python train.py --model="self-supervised image encoder" --width=256 --positions="conv" --beta2=0.95 --epochs=122.3 --lr_schedule="step"
Rows from expert 5 of block 3, named by matrix and row number. Rows with one number belong to one neuron. Each number is 128 + 24 x the weight over its row's rms, rounded and kept within 0 to 255. All counts start at 0. Numbers have three digits each. After the name is the row's rms in percent of the matrix's.
# up: expert up (model.blocks.3.mlp.up, 8x256x256), inputs 74-110
# down: expert down (model.blocks.3.mlp.down, 8x256x256, transposed), outputs 74-110
up.210 008:154151139112086139111136080110154139131126142170188096114139080126132124151104149129176139146116145104150128107
down.210 012:114152154178130140141127170103127125114140096111101132173109139106100127116143107180133104113130150128120135131
up.211 006:123171109118117152131110122124151076148102166129155119112123092157091066111100134137127072130112138180135141126
down.211 010:154094155120140121110149127132126160148117118135094161099118124114152183125137105118111130123153117140116153132
up.212 007:083117136107149097140131160140128139124148159115095157160118099141101140101137142171111124158133157136136124095
down.212 010:157119096129108139158105130129091124112102141150157133087094117136140082143080130080152135146109143134170140151
up.213 006:121123134134101165131133137126139157140101151118121107144111144131087099110148084117150087134128121151142123089
down.213 010:145130121127182111131130129158120135150122103164132111090101152154125170163113152119128137125116104104116131124
up.214 006:150106096129061121123171102134132132149142103140144128093142153157106105111149112150123105158109144171133076153
down.214 011:114108168119175111105113104147135139131125140116137120119128149101092208105134113093107135111169123122097155076
up.215 006:134101153106087156137160162154124182113127108103072104184138144142132123139155143105179176123135137125132114115
down.215 012:158141083208137119109126136125100126129142149194121141153122174136157121159100142147191136131109099150139121131
up.216 007:192127133137116135133154163133132143146117117101134090153115151148135115146141136117124145100109126108135126119
down.216 012:108158108070115117110096132116164131114127131145127125140120110089158137141143111142128098129100082152160147166
up.217 008:163161116078137131100101139130160134132108131129108135151144139131106081117179142136112155145157152108145123108
down.217 010:067145135124092144139130108123135084111103127099136098179162117117159086094150131119111132147147151147136140122
up.218 008:163126135099118119134149076106126080119160098125159106111134123141126090145101178153142149166108152154121085123
down.218 009:121132155143135121118110126134116128137128124092096121163134109097136136030145082134101124090172145113098136112
up.219 006:119122117123106165138093182135136112120175124130131120146131100148116113128137138094103114085115128151089148136
down.219 012:136153146142113121093115112106099153137120129149128140095115150143136160188122098137135136170089114130115134159
up.220 006:130127097117082141125194107148111135125140111152127120200137120098117161115115132111081130082122148102115089104
down.220 012:151164164125150147105116160095118107133120140128112134124135155137161078125132119133156105143083112149134137156
up.221 007:130056101127096124117158152157123137119101069143113119114128165108148136173162098105093135134112131103106109134
down.221 013:143159158098150138171158112096113099133149113151127117152116099134136156107123158157156102125128102109152148148
up.222 005:089090130128139082119113104128174128101139139155145136097119130143132126182186154161119144130105114150108103132
down.222 011:135095125153142118125146127132099136141071124099123144149112114058125157090136104089147140110149159108126136136
up.223 009:110065146127107083123174118149141163131095158169168141132142093107128144172108180140141131131148126113100104100
down.223 011:106153125135131137126080107130111096117148132142153106162128093122113086133146145134113099136107152162163134156
up.224 006:090122142140135113150051073126082114139129162150165158160128127166097165126122136143111109127125173148082142120
down.224 010:121135139084120115108114112144135159151092147113100102088125094117129137139081083118140168101125120114109146146
up.225 006:185157120128107116121115113138159125123108118118175124068137106159113103146143109131122118165105108152139095122
down.225 012:097120127114133143143147108118131121142125103113126109129109135101116149090135159129103093102156115096143132082
up.226 008:124150119080133111123119123122126116159132129124143112141105094138132135134136142142135123109161162118150145133
down.226 009:095135128128081131132115092132139114104109143103108127157156095116156072079149124114114136089155158166147130134
up.227 007:105141130151113147147094114101138140147121149149069117154138129101091131108100142103141110070094171158096117089
down.227 009:105150125097146101141102153129112102105116130085159124128140155115147156151140111154129193168131118136104121157
up.228 007:121122139097153139146141123112107129134162122105168095168104129186078091132144174146121165148134169117104113047
down.228 009:151188126087101123080119164145141091113145135155117123159156125141134132105124133134126095119096141172129113177
up.229 007:130114115110122077122120136109113143149146155145159115170143105150160129144118181145151061190159146157159110109
down.229 010:106123126111129115134102107144131098108100122118116134135170097120135077094161106118092149096146170126124133144
up.230 007:103137183153150130156064118127103138137154147126125088133121131159149148132092118121172123081118138109071115103
down.230 010:125112098119121119082104130136134120094093124126135161128158146141156100142152109120099189145132074186136138152
up.231 006:106107128119097120106148119146151136135121122107117102143138080127095152151147083109151156144110143110132070113
down.231 012:121132150159143148146131109125081124131138140144123107138122184139126113120129174148139118151173117167133175095
up.232 007:150094137125127130151138171130129138130149102123140088133096169098122115142137149114102113118106130111132099102
down.232 012:108140109120116110108105103111198102130134125142100138134161101135154123142124126121132101141072159135186175142
up.233 006:083111159125127080127103076164112145120148152147168134098147135109086108111121190123108132132087128139116153138
down.233 010:135130108136136132122119101143184102129085100135122145144172101113146151139156046108105154121149155155073131126
up.234 009:121162113121165166118083099104136137142093115110093135101127067154166134136154130158157158150141181115149140114
down.234 009:168106145154128130057136128156092157131149128128134088149118212128110117091106126160114121130112117183146129146
up.235 009:123132137142089136127140081097140152135099157176164127159132109131172174145097148134181198097137136139076124121
down.235 013:140108110138129136116095145131149079075100065106119088135138138117120059140170153101089110147133125127158119150
up.236 006:157157123108125128120131155098137141133122147112137129095124139148136040106116113139138103164113101197197137149
down.236 010:136108130146103144143176114169131159117123111138128144133109083079103163122090102096101126101124182067136131077
up.237 227:180137155132121089111142130094138158172117143143130114142124140131104112149123123127160159130115140125133121104
down.237 509:086140149064118151122116116131134132090121090120097154128108123104171121157138114135133139155075119111134157147
up.238 007:169163135110110153111145159127142118146138118102119149124135118122134107100146099129100147132148138135168156181
down.238 011:122130135138110141141191118116125133098119106128125151131143128127127113129106131123138126135111113138104092102
up.239 008:115128142077118114110176144126137150142153132131161136156135104182130129131169134172150163139126165162092091128
down.239 013:115139149081110139128135119169158124112144120114125147141167114138141108116145124131083133093129163115119114162
up.240 006:106135158123156147166068151140093126121142126129151079137103122111091154141111174120120118138163127119119149075
down.240 011:132158115139104101128096105107119126113134156134117123134150134163094083099093127134102107142073132141121138171
up.241 008:176058100156116141121068130118114128120093088115134108134124162118121086164156103107115079108104125145144142139
down.241 013:136151156050116122116127147122130124129128116153134116141108105100175167143123115174135136135102107125158105164
up.242 006:097131128147152139146113112121134122150139138142111105108116125153177112137081133108189169110138142138058120123
down.242 010:124100122128093106102140088143139128091144107120135133118109171085124124127156093133123145106145096135147171133