From a checkpoint of a small self-supervised image encoder.
Data: trained on photos of plants and fungi (iNaturalist), 45211 training examples.
Rows from block 3 of a small self-supervised image encoder, named by matrix and row number. Rows with one number within an expert belong to one neuron, the router's apart. Each number is 128 + 24 x the weight over its row's rms, rounded and kept within 0 to 255. All counts start at 0. Numbers have three digits each.
Before each expert's rows are labels from the 100 images, of 14848, where the router gives the expert most weight on average: "colour at peak" is the nearest of a few named colours to the mean colour under the peak. Only what is clearly more common there than usual is listed. The data: photos of plants and fungi (iNaturalist).
# router: slot weights (model.blocks.3.mlp.router.weight, 8x256), inputs 222-255
# up: expert up (model.blocks.3.mlp.up, 8x256x256), inputs 222-255
# down: expert down (model.blocks.3.mlp.down, 8x256x256, transposed), outputs 222-255

# expert 2
colour at peak: black
router.2:100154167140119112132065145111161160129156135113128102111152095139118108125130143114127107139106171135
up.3:127143139103128096106135160137090132127131147147138138138115115115146126114127156135135149119140103124
down.3:141138152152133115141126132137162139137157124142141132145153104119183109140087090079128137116118126129
up.46:139131144102122134113142184107090103124111141121125131139106150133112169095141142155141154132151141125
down.46:118123137163115142145173148101131150139147153172106154118170090130136107141118122146090124103127175113
up.55:148129159095114115122130137123146126116145140150153126116120094116126122142130130163137147133145113130
down.55:146118112102132132131142117131137120149139108138117118117180124166141105138152104079141161087128162163
up.66:114147161106119128119120136117101115130134147133122138123097129136117156111120127128123143127131128135
down.66:135131120185145138133138140129136121159120134166140120113174103156159142102125143127101145127117174126
up.72:155129142114116104111149160120095105130121150118103123122086129139137151099134142148127151127135137137
down.72:136073114118124149116136117123131114122090146112158105127169111109117120136134094163118115086158189128
up.74:138130151125113121114116159119103128144116130162108136129128140096116131120126133132146156124142078137
down.74:114115113168128098146175140150169109137118106130135085140142104108138108131116140115154131105094160138
up.76:154108150105098117127138155116125106143098138151105081123116144109087162082116133139120140145135127090
down.76:133162150162154125157129143149126145127135133105166102144124084094152136112125096117166131112153130144
up.80:159129154087125104107145160119128097144107143140134110140098126144165147117150132143133121136118136145
down.80:108107134132129142151123144097131142120145150125088116153130118130137089128077113136087100130152140087
up.81:120138127135119133106122166134108127131136130143146110135133123108138157127131160141116162132135128127
down.81:125155137157137159148155161137078126090118129137120130107127088111132111108135141134113159075105141112
up.83:163143102125107129116144155109114107102123116148172101098116098113146173127149150145137147119150158128
down.83:093162139121111111173097103119157145122181120140190135129155105100158141123109100113134145143193125160
up.93:128138129107134118113135165122111105121137167123125124123118133124135166104144109141125140138136149118
down.93:158130116135138147131138168131123106133143142145120137156151106118129109117161143120129167096140182130
up.95:151124178115143119106127161122107112132128140109107142119100136126137152108110128147144133136119132114
down.95:154102125089106143123154143117101107111139119138148125117154121131110098112169131149138128102136187132
up.96:122121145132122099107134148150127096128111107132108141134105091121107140117117166133153141148119129113
down.96:138178096152137151132131079119124161147142103117145122152116091108123135169125130195125109141146108091
up.112:155132164108111100129141124143111108149144137121112143137100135133155130118128120129142137132137112135
down.112:177123129137113151120136177119120152104150124094146112126107120111112141108125080141132147093142144120
up.115:128123120121110114125136143131116105158110141147121134143108133099135138108123136146119163134117118139
down.115:151116161186157092115155148101131108141130092140115105135153096107074144140134136119109093097127159154
up.120:131150133121119088132111157115103121126149142133112155127116131127138142143119126167140128097135101111
down.120:105140097125134120137153126102134119134132119110163079130189106099128117108076105093128131091112126173
up.129:151135143114135098109129178145092106111136169110108118153080148122126151089142161123164134126139123112
down.129:149122136105086154128076138173115190114117113107134112150140108091124107156092123109147141126150171119
up.130:151122163123122098133127149116109125119137135127100167140093155130155136149102122134124117129127122135
down.130:153089148111120129103157100131155110139124131133147114164124148153103120132104094145101081083135176121
up.143:133131143104104105098150159122102108120098133153131111141129132125126167100120116115134110163130141121
down.143:156116146142113085144138110128121122129152135114135123160138095109129114149092078125160110091167139129
up.144:134103162124117121123134157151117110141130145123126125129118133106151118087151119121119137121161122156
down.144:085109104135108094150109116138159155141138125076108116154134103133146115177123093119157075091138157158
up.154:172135146104136119095167150144106120168081142155111085103115127113123178107135122158090162109138130133
down.154:119101118151124084098106134156121134123161099116118118134111110128075119098125127133151099085152139161
up.155:128122159124114127106113135130148108125131135125123139126106117125126144114148122137146147126121124114
down.155:088118126131141134138140139130166079173145113189086162157130086150157142167150141097116136144124153127
up.167:163134197103100099135130139123138123152157137139130146145082123128139117139127116120125148146148115131
down.167:103161131138111110171084104138159156169176138140175134138141076081158127158092098120158107142153107148
up.176:131125159106101104106137155122127118126124153159119117113131125113135129118136130136119141129136124101
down.176:172122137158144100126124113127119117116112120130132106135109098146103099112147125132135148104087153135
up.183:156141165114117098122135153125127139125143145140122150142098136126164112133119109112130137156144130134
down.183:109133156110109124131084104158166176166162116156155116142135094117103103169075100130133080135137122119
up.191:124140150090106099119122148139113123149133131126126167132108122095144146118115123138128140137131107130
down.191:111115138130148143130120085147148123162178107179116087122127084141145127120105090099126144132121131091
up.194:149132159124125119124126146120148122117167119130117135118108146133133137150110137128109155124126116117
down.194:161109159120140124148143147113121092157109159142120086157127125149103099111109138128089107107165160096
up.205:146135137113116094110153158121112119113124144125115114155085124137144140129123124140142117151121142143
down.205:158123135104139186102138157095114114140114125106115130136138131123112135100128097131098096119128162101
up.206:124116157107108115126115155126104094146133133140116129132112134131140152112123129144110143149127126124
down.206:158096119141127136145112124126136117134138118138137109150172085133122110132127103121154132093120204141
up.212:176098152125107150118131185126136116157147125152139160124130121116133137107107146120131158143149148108
down.212:116154092130160168135135134129106116154167122121100106136156110119130143083127139137126133104142173119
up.217:166146147124121133109140162121093104125134142117097087108118130133126151071116147120135143093139143120
down.217:105099082126134151145161169122117134121108128139117108150148093123127152108066136131105116147087137103
up.234:185135153111123088109143149128096105120111136131123114115099132115145154103124130133136123138125120132
down.234:183090161102095112122098122151087114134107117139187092114137117126092109141131139149136116110144162126
up.244:152124148119123135119112136128122089138128135132110144131109138126142156094127128127123150123119124136
down.244:138111141123151077097132149111117112143130128146151128141131099132099110138073089139081124123152128131
up.246:158139136103140134119145127116099100161118141145123112124122146138172162132112121136123152159130121134
down.246:122093162154122108159115140080113147117135130127122102130135085119136100105116099122100142106150184123
up.254:145150132116138082105162138125088091109131157115124115105109135130123158087139129129142146123129139135
down.254:141124122140155103109098135128109117116122123095114120151115132100102155129089097123157135058123182158

# expert 7
colour at peak: grey
router.7:153148096187148146109093130103158118172095115140095103145136165138139124159121142119134170177094165145
up.1:126137101133158138104116136140112167129126087135095135106062106124139126042095126116114153132102112118
down.1:148115167129153077140128091114152138126120135137166107124172145154152143167130133154129089120130122106
up.2:135133111147154113099116132139110117116156152132087148173116130151127103158141128118114133094117157127
down.2:129123128111109123109151151132154158114134131107136135149154115111115119132096136134133123141110108105
up.3:113085151120124134116107143159115124098118121123139117086123127114112138128113145116109112150137147111
down.3:124149134106107186127132099124194116162133126120106119138101119139156126137108130122108176153127105118
up.5:103141111111112096126096133122145069142116161125138139134099122164110145119149131138135144077130109134
down.5:153087154157133123123147124117129231067109104109127124159147158092133110135110114146098091128136135126
up.9:121118118144164039142112169110142158111136117157108144098123123155161119136131118145146130132114132106
down.9:162140150108105143085150156094115059106150128102137130117133147095094151137132150105118133093094149153
up.12:124153129141141131148109170109119108139143106158088135148096108098145118175131157172151147136147127109
down.12:102121136073138142104151126123141114137161142121127117095168127148114108127096106111123121151140122145
up.16:105141121140094167101098117089108134119149108128140187177150139137144108134113148102136133089147150151
down.16:143092077131129124139127128156168156124153158102122136103158108113128155114107129123134116142128071104
up.17:110122112127119136128143128114189164111130104190147158114147135126129140136139180135145135165123144151
down.17:147145148157146114094095145143077110156123117120119110104102150107134095118121089110097108133106106135
up.21:143133168113102094120127146125175114134167166125159125102120130129147159145141104110134118096176130147
down.21:112097133121103118157108146098174088139121182161134105085147142181117159105146110105153104118119101124
up.26:113113117151140057117086109132120135139109148123151146142118135199121132114133137117141135126100163129
down.26:174127177133123169144177178116143150076141135105134137111141148079147152119109129155111115104119103109
up.27:145108140141117119100140169109138116118137079133087080134138134124145114082137140126127127138167126111
down.27:137171109150157123112116097162104097176116140082121156115123076116141132114116112102112120139103128118
up.32:098107178145095086120111134117164122119131136129201131138138148104142161122165114131175089138171142143
down.32:122088113117083145181131164127182107111104148162142115101154162166087139114145107139158110135129126110
up.33:124116104129155115167094134104096097128121127131111181094099117147132136110129148187104124115135121123
down.33:156118122116135146079160145173139149115146126143114074135135123078165136121122093079127121142134132135
up.37:151144148131120093134133137125155142136146163134150157140074143114168120139131122156137134131159111164
down.37:139136117145180113166159147130153132125083113107117145168121139146122162130116137151147208114111182136
up.42:125113140080066100112132147070148120122159099147132084146114132116157154137130115101125125127127106112
down.42:138101107102098143165109168078186105105106168154116123145162133153137154119136107115138106122107124120
up.43:163126146160108131083191165085079110118116157120128156154151121159117124066136138113107128130151171155
down.43:127127121123124167130123134125126157164138140112074148106105172150130132119154138132149133108159104119
up.49:129145111137118138161125122133118174150142090104122151080124114151137112142141122149123108089189121121
down.49:129138112138150131081122155117098090111126170151151137159152149127158160134103121144130152158083104103
up.50:147120142147117094110171155074118103146122157132130139136142111141139120132166120130087118079108138128
down.50:125131120124093147119136142123127117156148156120081101148174129140109150124141138099129164091158116110
up.51:087115134147089154126090106132139090078175136110152168097131133120148132140138149128124131110111144149
down.51:157163120098137142145126085120142136161148139114088132103126152118125156147130165106133173152154077111
up.60:117125144090121116119136144131136114116155149145142137123117148134123150140137104118112106113135135126
down.60:139117091149133135147122167121146121093110121121125141126137122142142145129130104120146136140090119139
up.61:132146146106107133130124122145162081097130168106145156104103141113166115126143130091113144142112087132
down.61:104111151170151154148139115140152160156133119130079121176128158127130107150116141143106172115175152145
up.62:113146132054127108167121134080133165124167146140109155183132160160140119192130109135117140079103089132
down.62:152101067156165118077124159154150086134115129144131116134153117129101125095086164128129102120129146126
up.64:168083169142090129122148134103144080134103138142137095125123132124126113096108143138078141150123135115
down.64:143117103139124148111145079161112172126122101069128122136107127126120147099178127113140129151123122137
up.67:110169125145126134140118089145160158110139126188120157109113150129117116171111112140124160125109132133
down.67:151117098143184106141107159096160107113126155147152150093125145154102147142127159143140117136136120148
up.68:126123125116125126112068130137072106150110125122132135101122086147075104116140121147095150101118131174
down.68:159117163139149117134125156103199180102133114103125139109154157103164114082098123105160103131129100083
up.69:110084140160143127103121142104145128081131139110158132131107142178103129136163164105142161093184117144
down.69:134142090127116144131140111165121124152140105120130145163121108063179102130071111110093062159091118119
up.72:119151126126120069122114117129138116132119153139143111148115113158153126114134154147110159139116151100
down.72:157109159147117144122177086138113195077127119097118112128098164113077128140159125137096086105131121130
up.74:180100139135145128141190199127124099127097127141130138134071158147134105106116140090057141149141132141
down.74:119135123147150159135135075122124156102138115081102121101141151144159149106153128125134118117129135128
up.76:082116162101090148107101157129126102091130111137141116171169123099073158163133175093128124149176079115
down.76:166127114166126123145131090133095125160130130116123109096127092132146088066109115150146096145077142132
up.78:104164098128139106117102091135150111142177141135098148122122159170131130164141105141119121091100163156
down.78:155117148126129136139104188093148093134117142141143154152131136137134137095104153156112144161140085110
up.85:147157151156128120128164157057115133120102192132150140117101162139151135102149148138080148173133155109
down.85:117116137143148159103150089151139160127166119096098125128159127102133130166149175087117142060127148103
up.88:104104162164079159141136135093140122143131116141158159133133167094141119113120144103104116173157141154
down.88:152123107125144119121137100169130157106129134086085122155123058113112140092160140136123132101124139133
up.93:132172140124164138141128109131148140178141125135133120144099129152175122140128133113139146098130139158
down.93:093119089138102161175092137128126122137152115146100152096168087154116162128137119135160117149094118128
up.94:129090135121104116090116122143121141096157141127181156141083147105125166150112103134130112106135119160
down.94:129120142118112130153129165077172107093103154147107160104126171168112163126153113111154123114145141146
up.95:084117138126152143096145123150067106132118104107128113112154128145127145117130158107103109154132140125
down.95:117148186132086149128137121097126166120117182165071129114087155123087117124134122139176167098140123136
up.96:107099157119125105135089137106145144097180148173160098143117131121146145128130100135139111126136124145
down.96:114095122128146115173108163060184116094117139166129134140169163166141163128130103126118102119126137133
up.97:160126136126138118117153119107115144151142152111122148093099095141141135067135103106071157128112112129
down.97:103125134167152126159125139120175147147134114123120134134129142149148133178158175135152146130092153080
up.99:104094157120111093115115129102147128109155152131148140119109143113157144142152115109113127122143124147
down.99:109101129121137104153114148093159085114129144162102140098140149154112148111182132091146138121147136142
up.101:169153128110154149145156150114119113150170104146117133084123092139137116164145136174125124116121131119
down.101:115135107095153127082109136133136065164118130147114135149173110138147147132094120112150118158133130103

# expert 4
colour at peak: pink
router.4:139132145088159111127192141107148115154155180129155147135108148122144106136143144117151149163121117118
up.6:137099179153086145130121144118160134150143112143147117134126122116119114132131121136102095115144136153
down.6:081141127124144144118139109119135124099126143111125138100133162121099156099178155102119148105146114133
up.9:140116199150095129124083118145155118149157128140114116124122146121098141147140126137143083132124120135
down.9:093129110106151121131149103105129125126136125122138163112161157173091133149162117119093171106147084149
up.62:130129181163079119134113130130129120167121111159151098100143092106113141138142116155116091138135143130
down.62:122146117154194118121149157144121141096115151131145136114158161112145143143134124118091119071133121115
up.78:123090187160098139128112136113137106155136111137122129131144103122134121119133158108121111120152142123
down.78:131100124135115116134145128136125140113146112170165122101133132105145097162150127134114114125125090128
up.91:126115191115098120144107160136135126145134137138134125120149136101122139167105124130138087125172132138
down.91:149110132125145147138122160091123133167113136142078081140121157119105141087136111131111164079138151143
up.96:170081147151106120086138109134115111163167122135150079135118120111097159087141131215151124095144150125
down.96:132137118129110110156181105139154143096091145137139142095137158140153159112132109142131113144134092119
up.115:126096162147097132108146115146129123145135115125153092141141099097095130135108160121131080116151139135
down.115:074113120157157131126137139164132142081085144139146149116149143105127097112152101119107131133169109147
up.125:134112180125115156096122145130131137136136107143150112116135115093147154119159160112136105112129141139
down.125:134110147144120111111137129100128076128162118168145143126140150161111120180103132098101124107131084097
up.130:157119166154080131100102139110108139136108101148139086125155094109128125126136138134118103106116146153
down.130:129146133168142110172150112128129125137135111140130146119123148139107164159138116138159116106158118105
up.138:118132179130105149111097111137129138145148110113145103115140113106090146141133130132109096107155111121
down.138:132147084142126111066159134122165132124099159143105185168130135140143143121163102111121138127118145142
up.142:144132178132100141127093123176129117134152118143125124124137116092136137141145137124141090136132148145
down.142:141161103121119104091137098106143151122147118112100107116100158134108118154126148140099170125174155109
up.149:133088160127101172135108127140228100132154125115124145154119122138147126120141092129139098148174115153
down.149:103120101130141117086128124139101142113137110139110127109123172141080114116157122104113171094157099137
up.156:126129176140075114138110146116144115170112132126139118172145121115129157120109114147145070162135152141
down.156:142114113100183159142151157142110136113137097106121102138125121105138181115108152117115181112155135124
up.158:138112195123090148170094151118157158152118107127132154115175156101145123153104094099105097130161129135
down.158:137114156138179155131119175128124109124127127098096120111119182094105157057140162114123183077162125140
up.171:147134157138100148069103110173096133121151120127121127116147101110060120125137098119115130129127120117
down.171:128128089154149112099087100119175113125161117102102147164094162139113133081136120121096155135170209150
up.175:174103137133121146106066144126120124097132089136143141146169131119138118141148111079116093135134130158
down.175:116133164153131098134133103117080126116158093102106144137138157112131087133178115096134116116132113157
up.177:139115185173103124130122143152151109144144146137145104107129115128091148133137120144126099101157135124
down.177:140098075096104122175136139102107154111135121129160133118139161108145125146112105137155128064131097166
up.185:143092171154102134128105145133136155143129119132131113135121126113151105125115121106102104145150119138
down.185:070128131133132118113124128144142149122131098122098168129141154128085101124187139121113135120161110135
up.254:148094177136087143114102135136129139148140118153145095110123110119114142109147130130123094123138127131
down.254:128134110127141137121114074155165148136108127117134150100148145148181129140133164058131131146125157110
up.255:118132167122137139133103132160132135150152104148129126150133118126146122156136133112109077147128128122
down.255:119142134179148119139149120128101153111144086103128112092148158172086096125169158092084130116151124131

# expert 6
colour at peak: blue; cyan
router.6:107073125154097137140127125105161102130124107147136136138135118132115115089119183131114161065137105135
up.24:156140153101159121109142148130115118150129140131117098134131133136145143118126106141123123189146142146
down.24:163089117097126153125139155105121117160120117147128099115155126123124140122118117154136116149167101118
up.32:164141144111155114095140176122104135118099114124127149090133097135135138121127148109130107192094160149
down.32:152098162136104142103174143136111132091160133127122101130120124087073151138126114137106111094136113131
up.35:142155185146132107119115161139123162167127131130151127097119108086156122119126114126113105185129147131
down.35:186115138130170099124126139141122119104143132109164115119097129142097099097108171154129142120148073125
up.47:126145119114188164129119141166123120137140129125106133117133130138141153134120123132154119169126134127
down.47:159098139105149139145141134137113135175119122167148085141125126153103123126065111133111114140142107123
up.55:147155156110148106116142160128134123142102148136115126122128135148148136125163105126123086167122152150
down.55:151132128088180150122136120203146118139120131092112140131132106108113136123088107159147107131132073107
up.56:140149151135123120116104188102103120121109109132138162134147129110143154128109120132137094182111139159
down.56:152091146085148157127119124141169113169145119149127132143136108100096121130129130137100131132145130087
up.64:111159157123155162123120135162106155133139086123129150150118142126147157144114117091132117193122139140
down.64:135083126146118120140117109146107150147100114162165132145126111130141128129115130120132132124121107157
up.74:153143166121127100101130145141118140138133132140118141137109110134161138136124115124135121179126145149
down.74:113117110087184100129124114196125169151117104141133124148098148097118111154084136109148169136116096126
up.87:110159132102183104149127115167134126166145132121128143131100139148147130149118101122157104195139134129
down.87:170136140142144117144135148137142137120115143121120131148089170131126137080087139165119134135135114133
up.103:144139151128130118119125164115108134145114132132115132124144124131152143134130139137135106188119178147
down.103:155114144085159144135130109184115176134111135064131113148097103131116113111103110148156146120136115123
up.118:137110142104167138091145141158121152125152140130155127127094133136128166142130100113140090184122138124
down.118:162119124068099154129148124096117136126131127136159089107115099150134105131114149182163134150142108125
up.139:134184119108160126147117146151113137150130120115143175107105138110169142135124122101154104200122133124
down.139:104121155156104144146136103111111113144159117149147107116131081123137168117105125137089099182111147155
up.146:129168125126170116103127140168089144126114123143175126111153103116119157148120103104150093163097139135
down.146:143133116076150138122119119176153152176159105132142096127140092116112112117112126167139150151122109088
up.152:154147128154141105120122154166132124164111105139140145119147128102154152127117124098146090214111163133
down.152:143108152111111167122099107149094171150135131138153081124143115111090097111123146148136119122144082110
up.164:143148147133163104099125153155123152155131122143116126129130125132102134153121105125155090167116136126
down.164:130115144094129163138130121115084119177100150139167128148156149136114134105102093128110108167154090124
up.187:151127189145136118113114174162124152121115107102124141124115136130138169142138122117124101144132135129
down.187:149128111111149136136136120123122128148078130128099127134115149127139111125110145142129101149095134127
up.189:137162159128117083096136157145111126130103134149128113123116124109144162113142135113123094191115159137
down.189:111120126082159087138146107143083152103076137101143117103105131137128103117110103151140112164117061134
up.201:149148172129121101101125131132139156123115122140143129104121114121132139119115118103125086169104153151
down.201:129117124070129147104164102170127141154107103094107126111115145132131137115091115120132123126131128116
up.211:132160154138149130113108138163103142143133101131149142097140089127123116154121108111129093175097140136
down.211:142092156114118141098166115122117143150113150168151085131107107133074143112118151168137187100157141134
up.213:141159167107126116103130159172126109147126115144119141112109131130129138130118143120146098179115155158
down.213:139094152090156113125109145156123158144125131168163121116149101106116120117124099159141109123122109100
up.217:137139156142139132149112162164115120148144118110124140131125128105128126144114122128146062155125152125
down.217:140130132104146084159133131187163139105165120118138119148117178130106118120110129169120119085119084091
up.223:131138115086139147108129187150099118132123118128107152102120129125128131107119143124118109163123142135
down.223:139094141148140140129116141141118122195100121148141110108156110099112103130133144122167080110137123106
up.238:110146137136184125121116144173125121129119137127115142135133143120147173152126106116164076162133140137
down.238:173105131128123139155124125054115114164123147166106095106140129155164135103102145168135102146121152131
up.253:159128139114141117117145132162091161130131140116131112103106132120165128133131106100132108198116122126
down.253:070100149138084155139130144117137111103133126176161139104172130166104153154167132107113127125139147178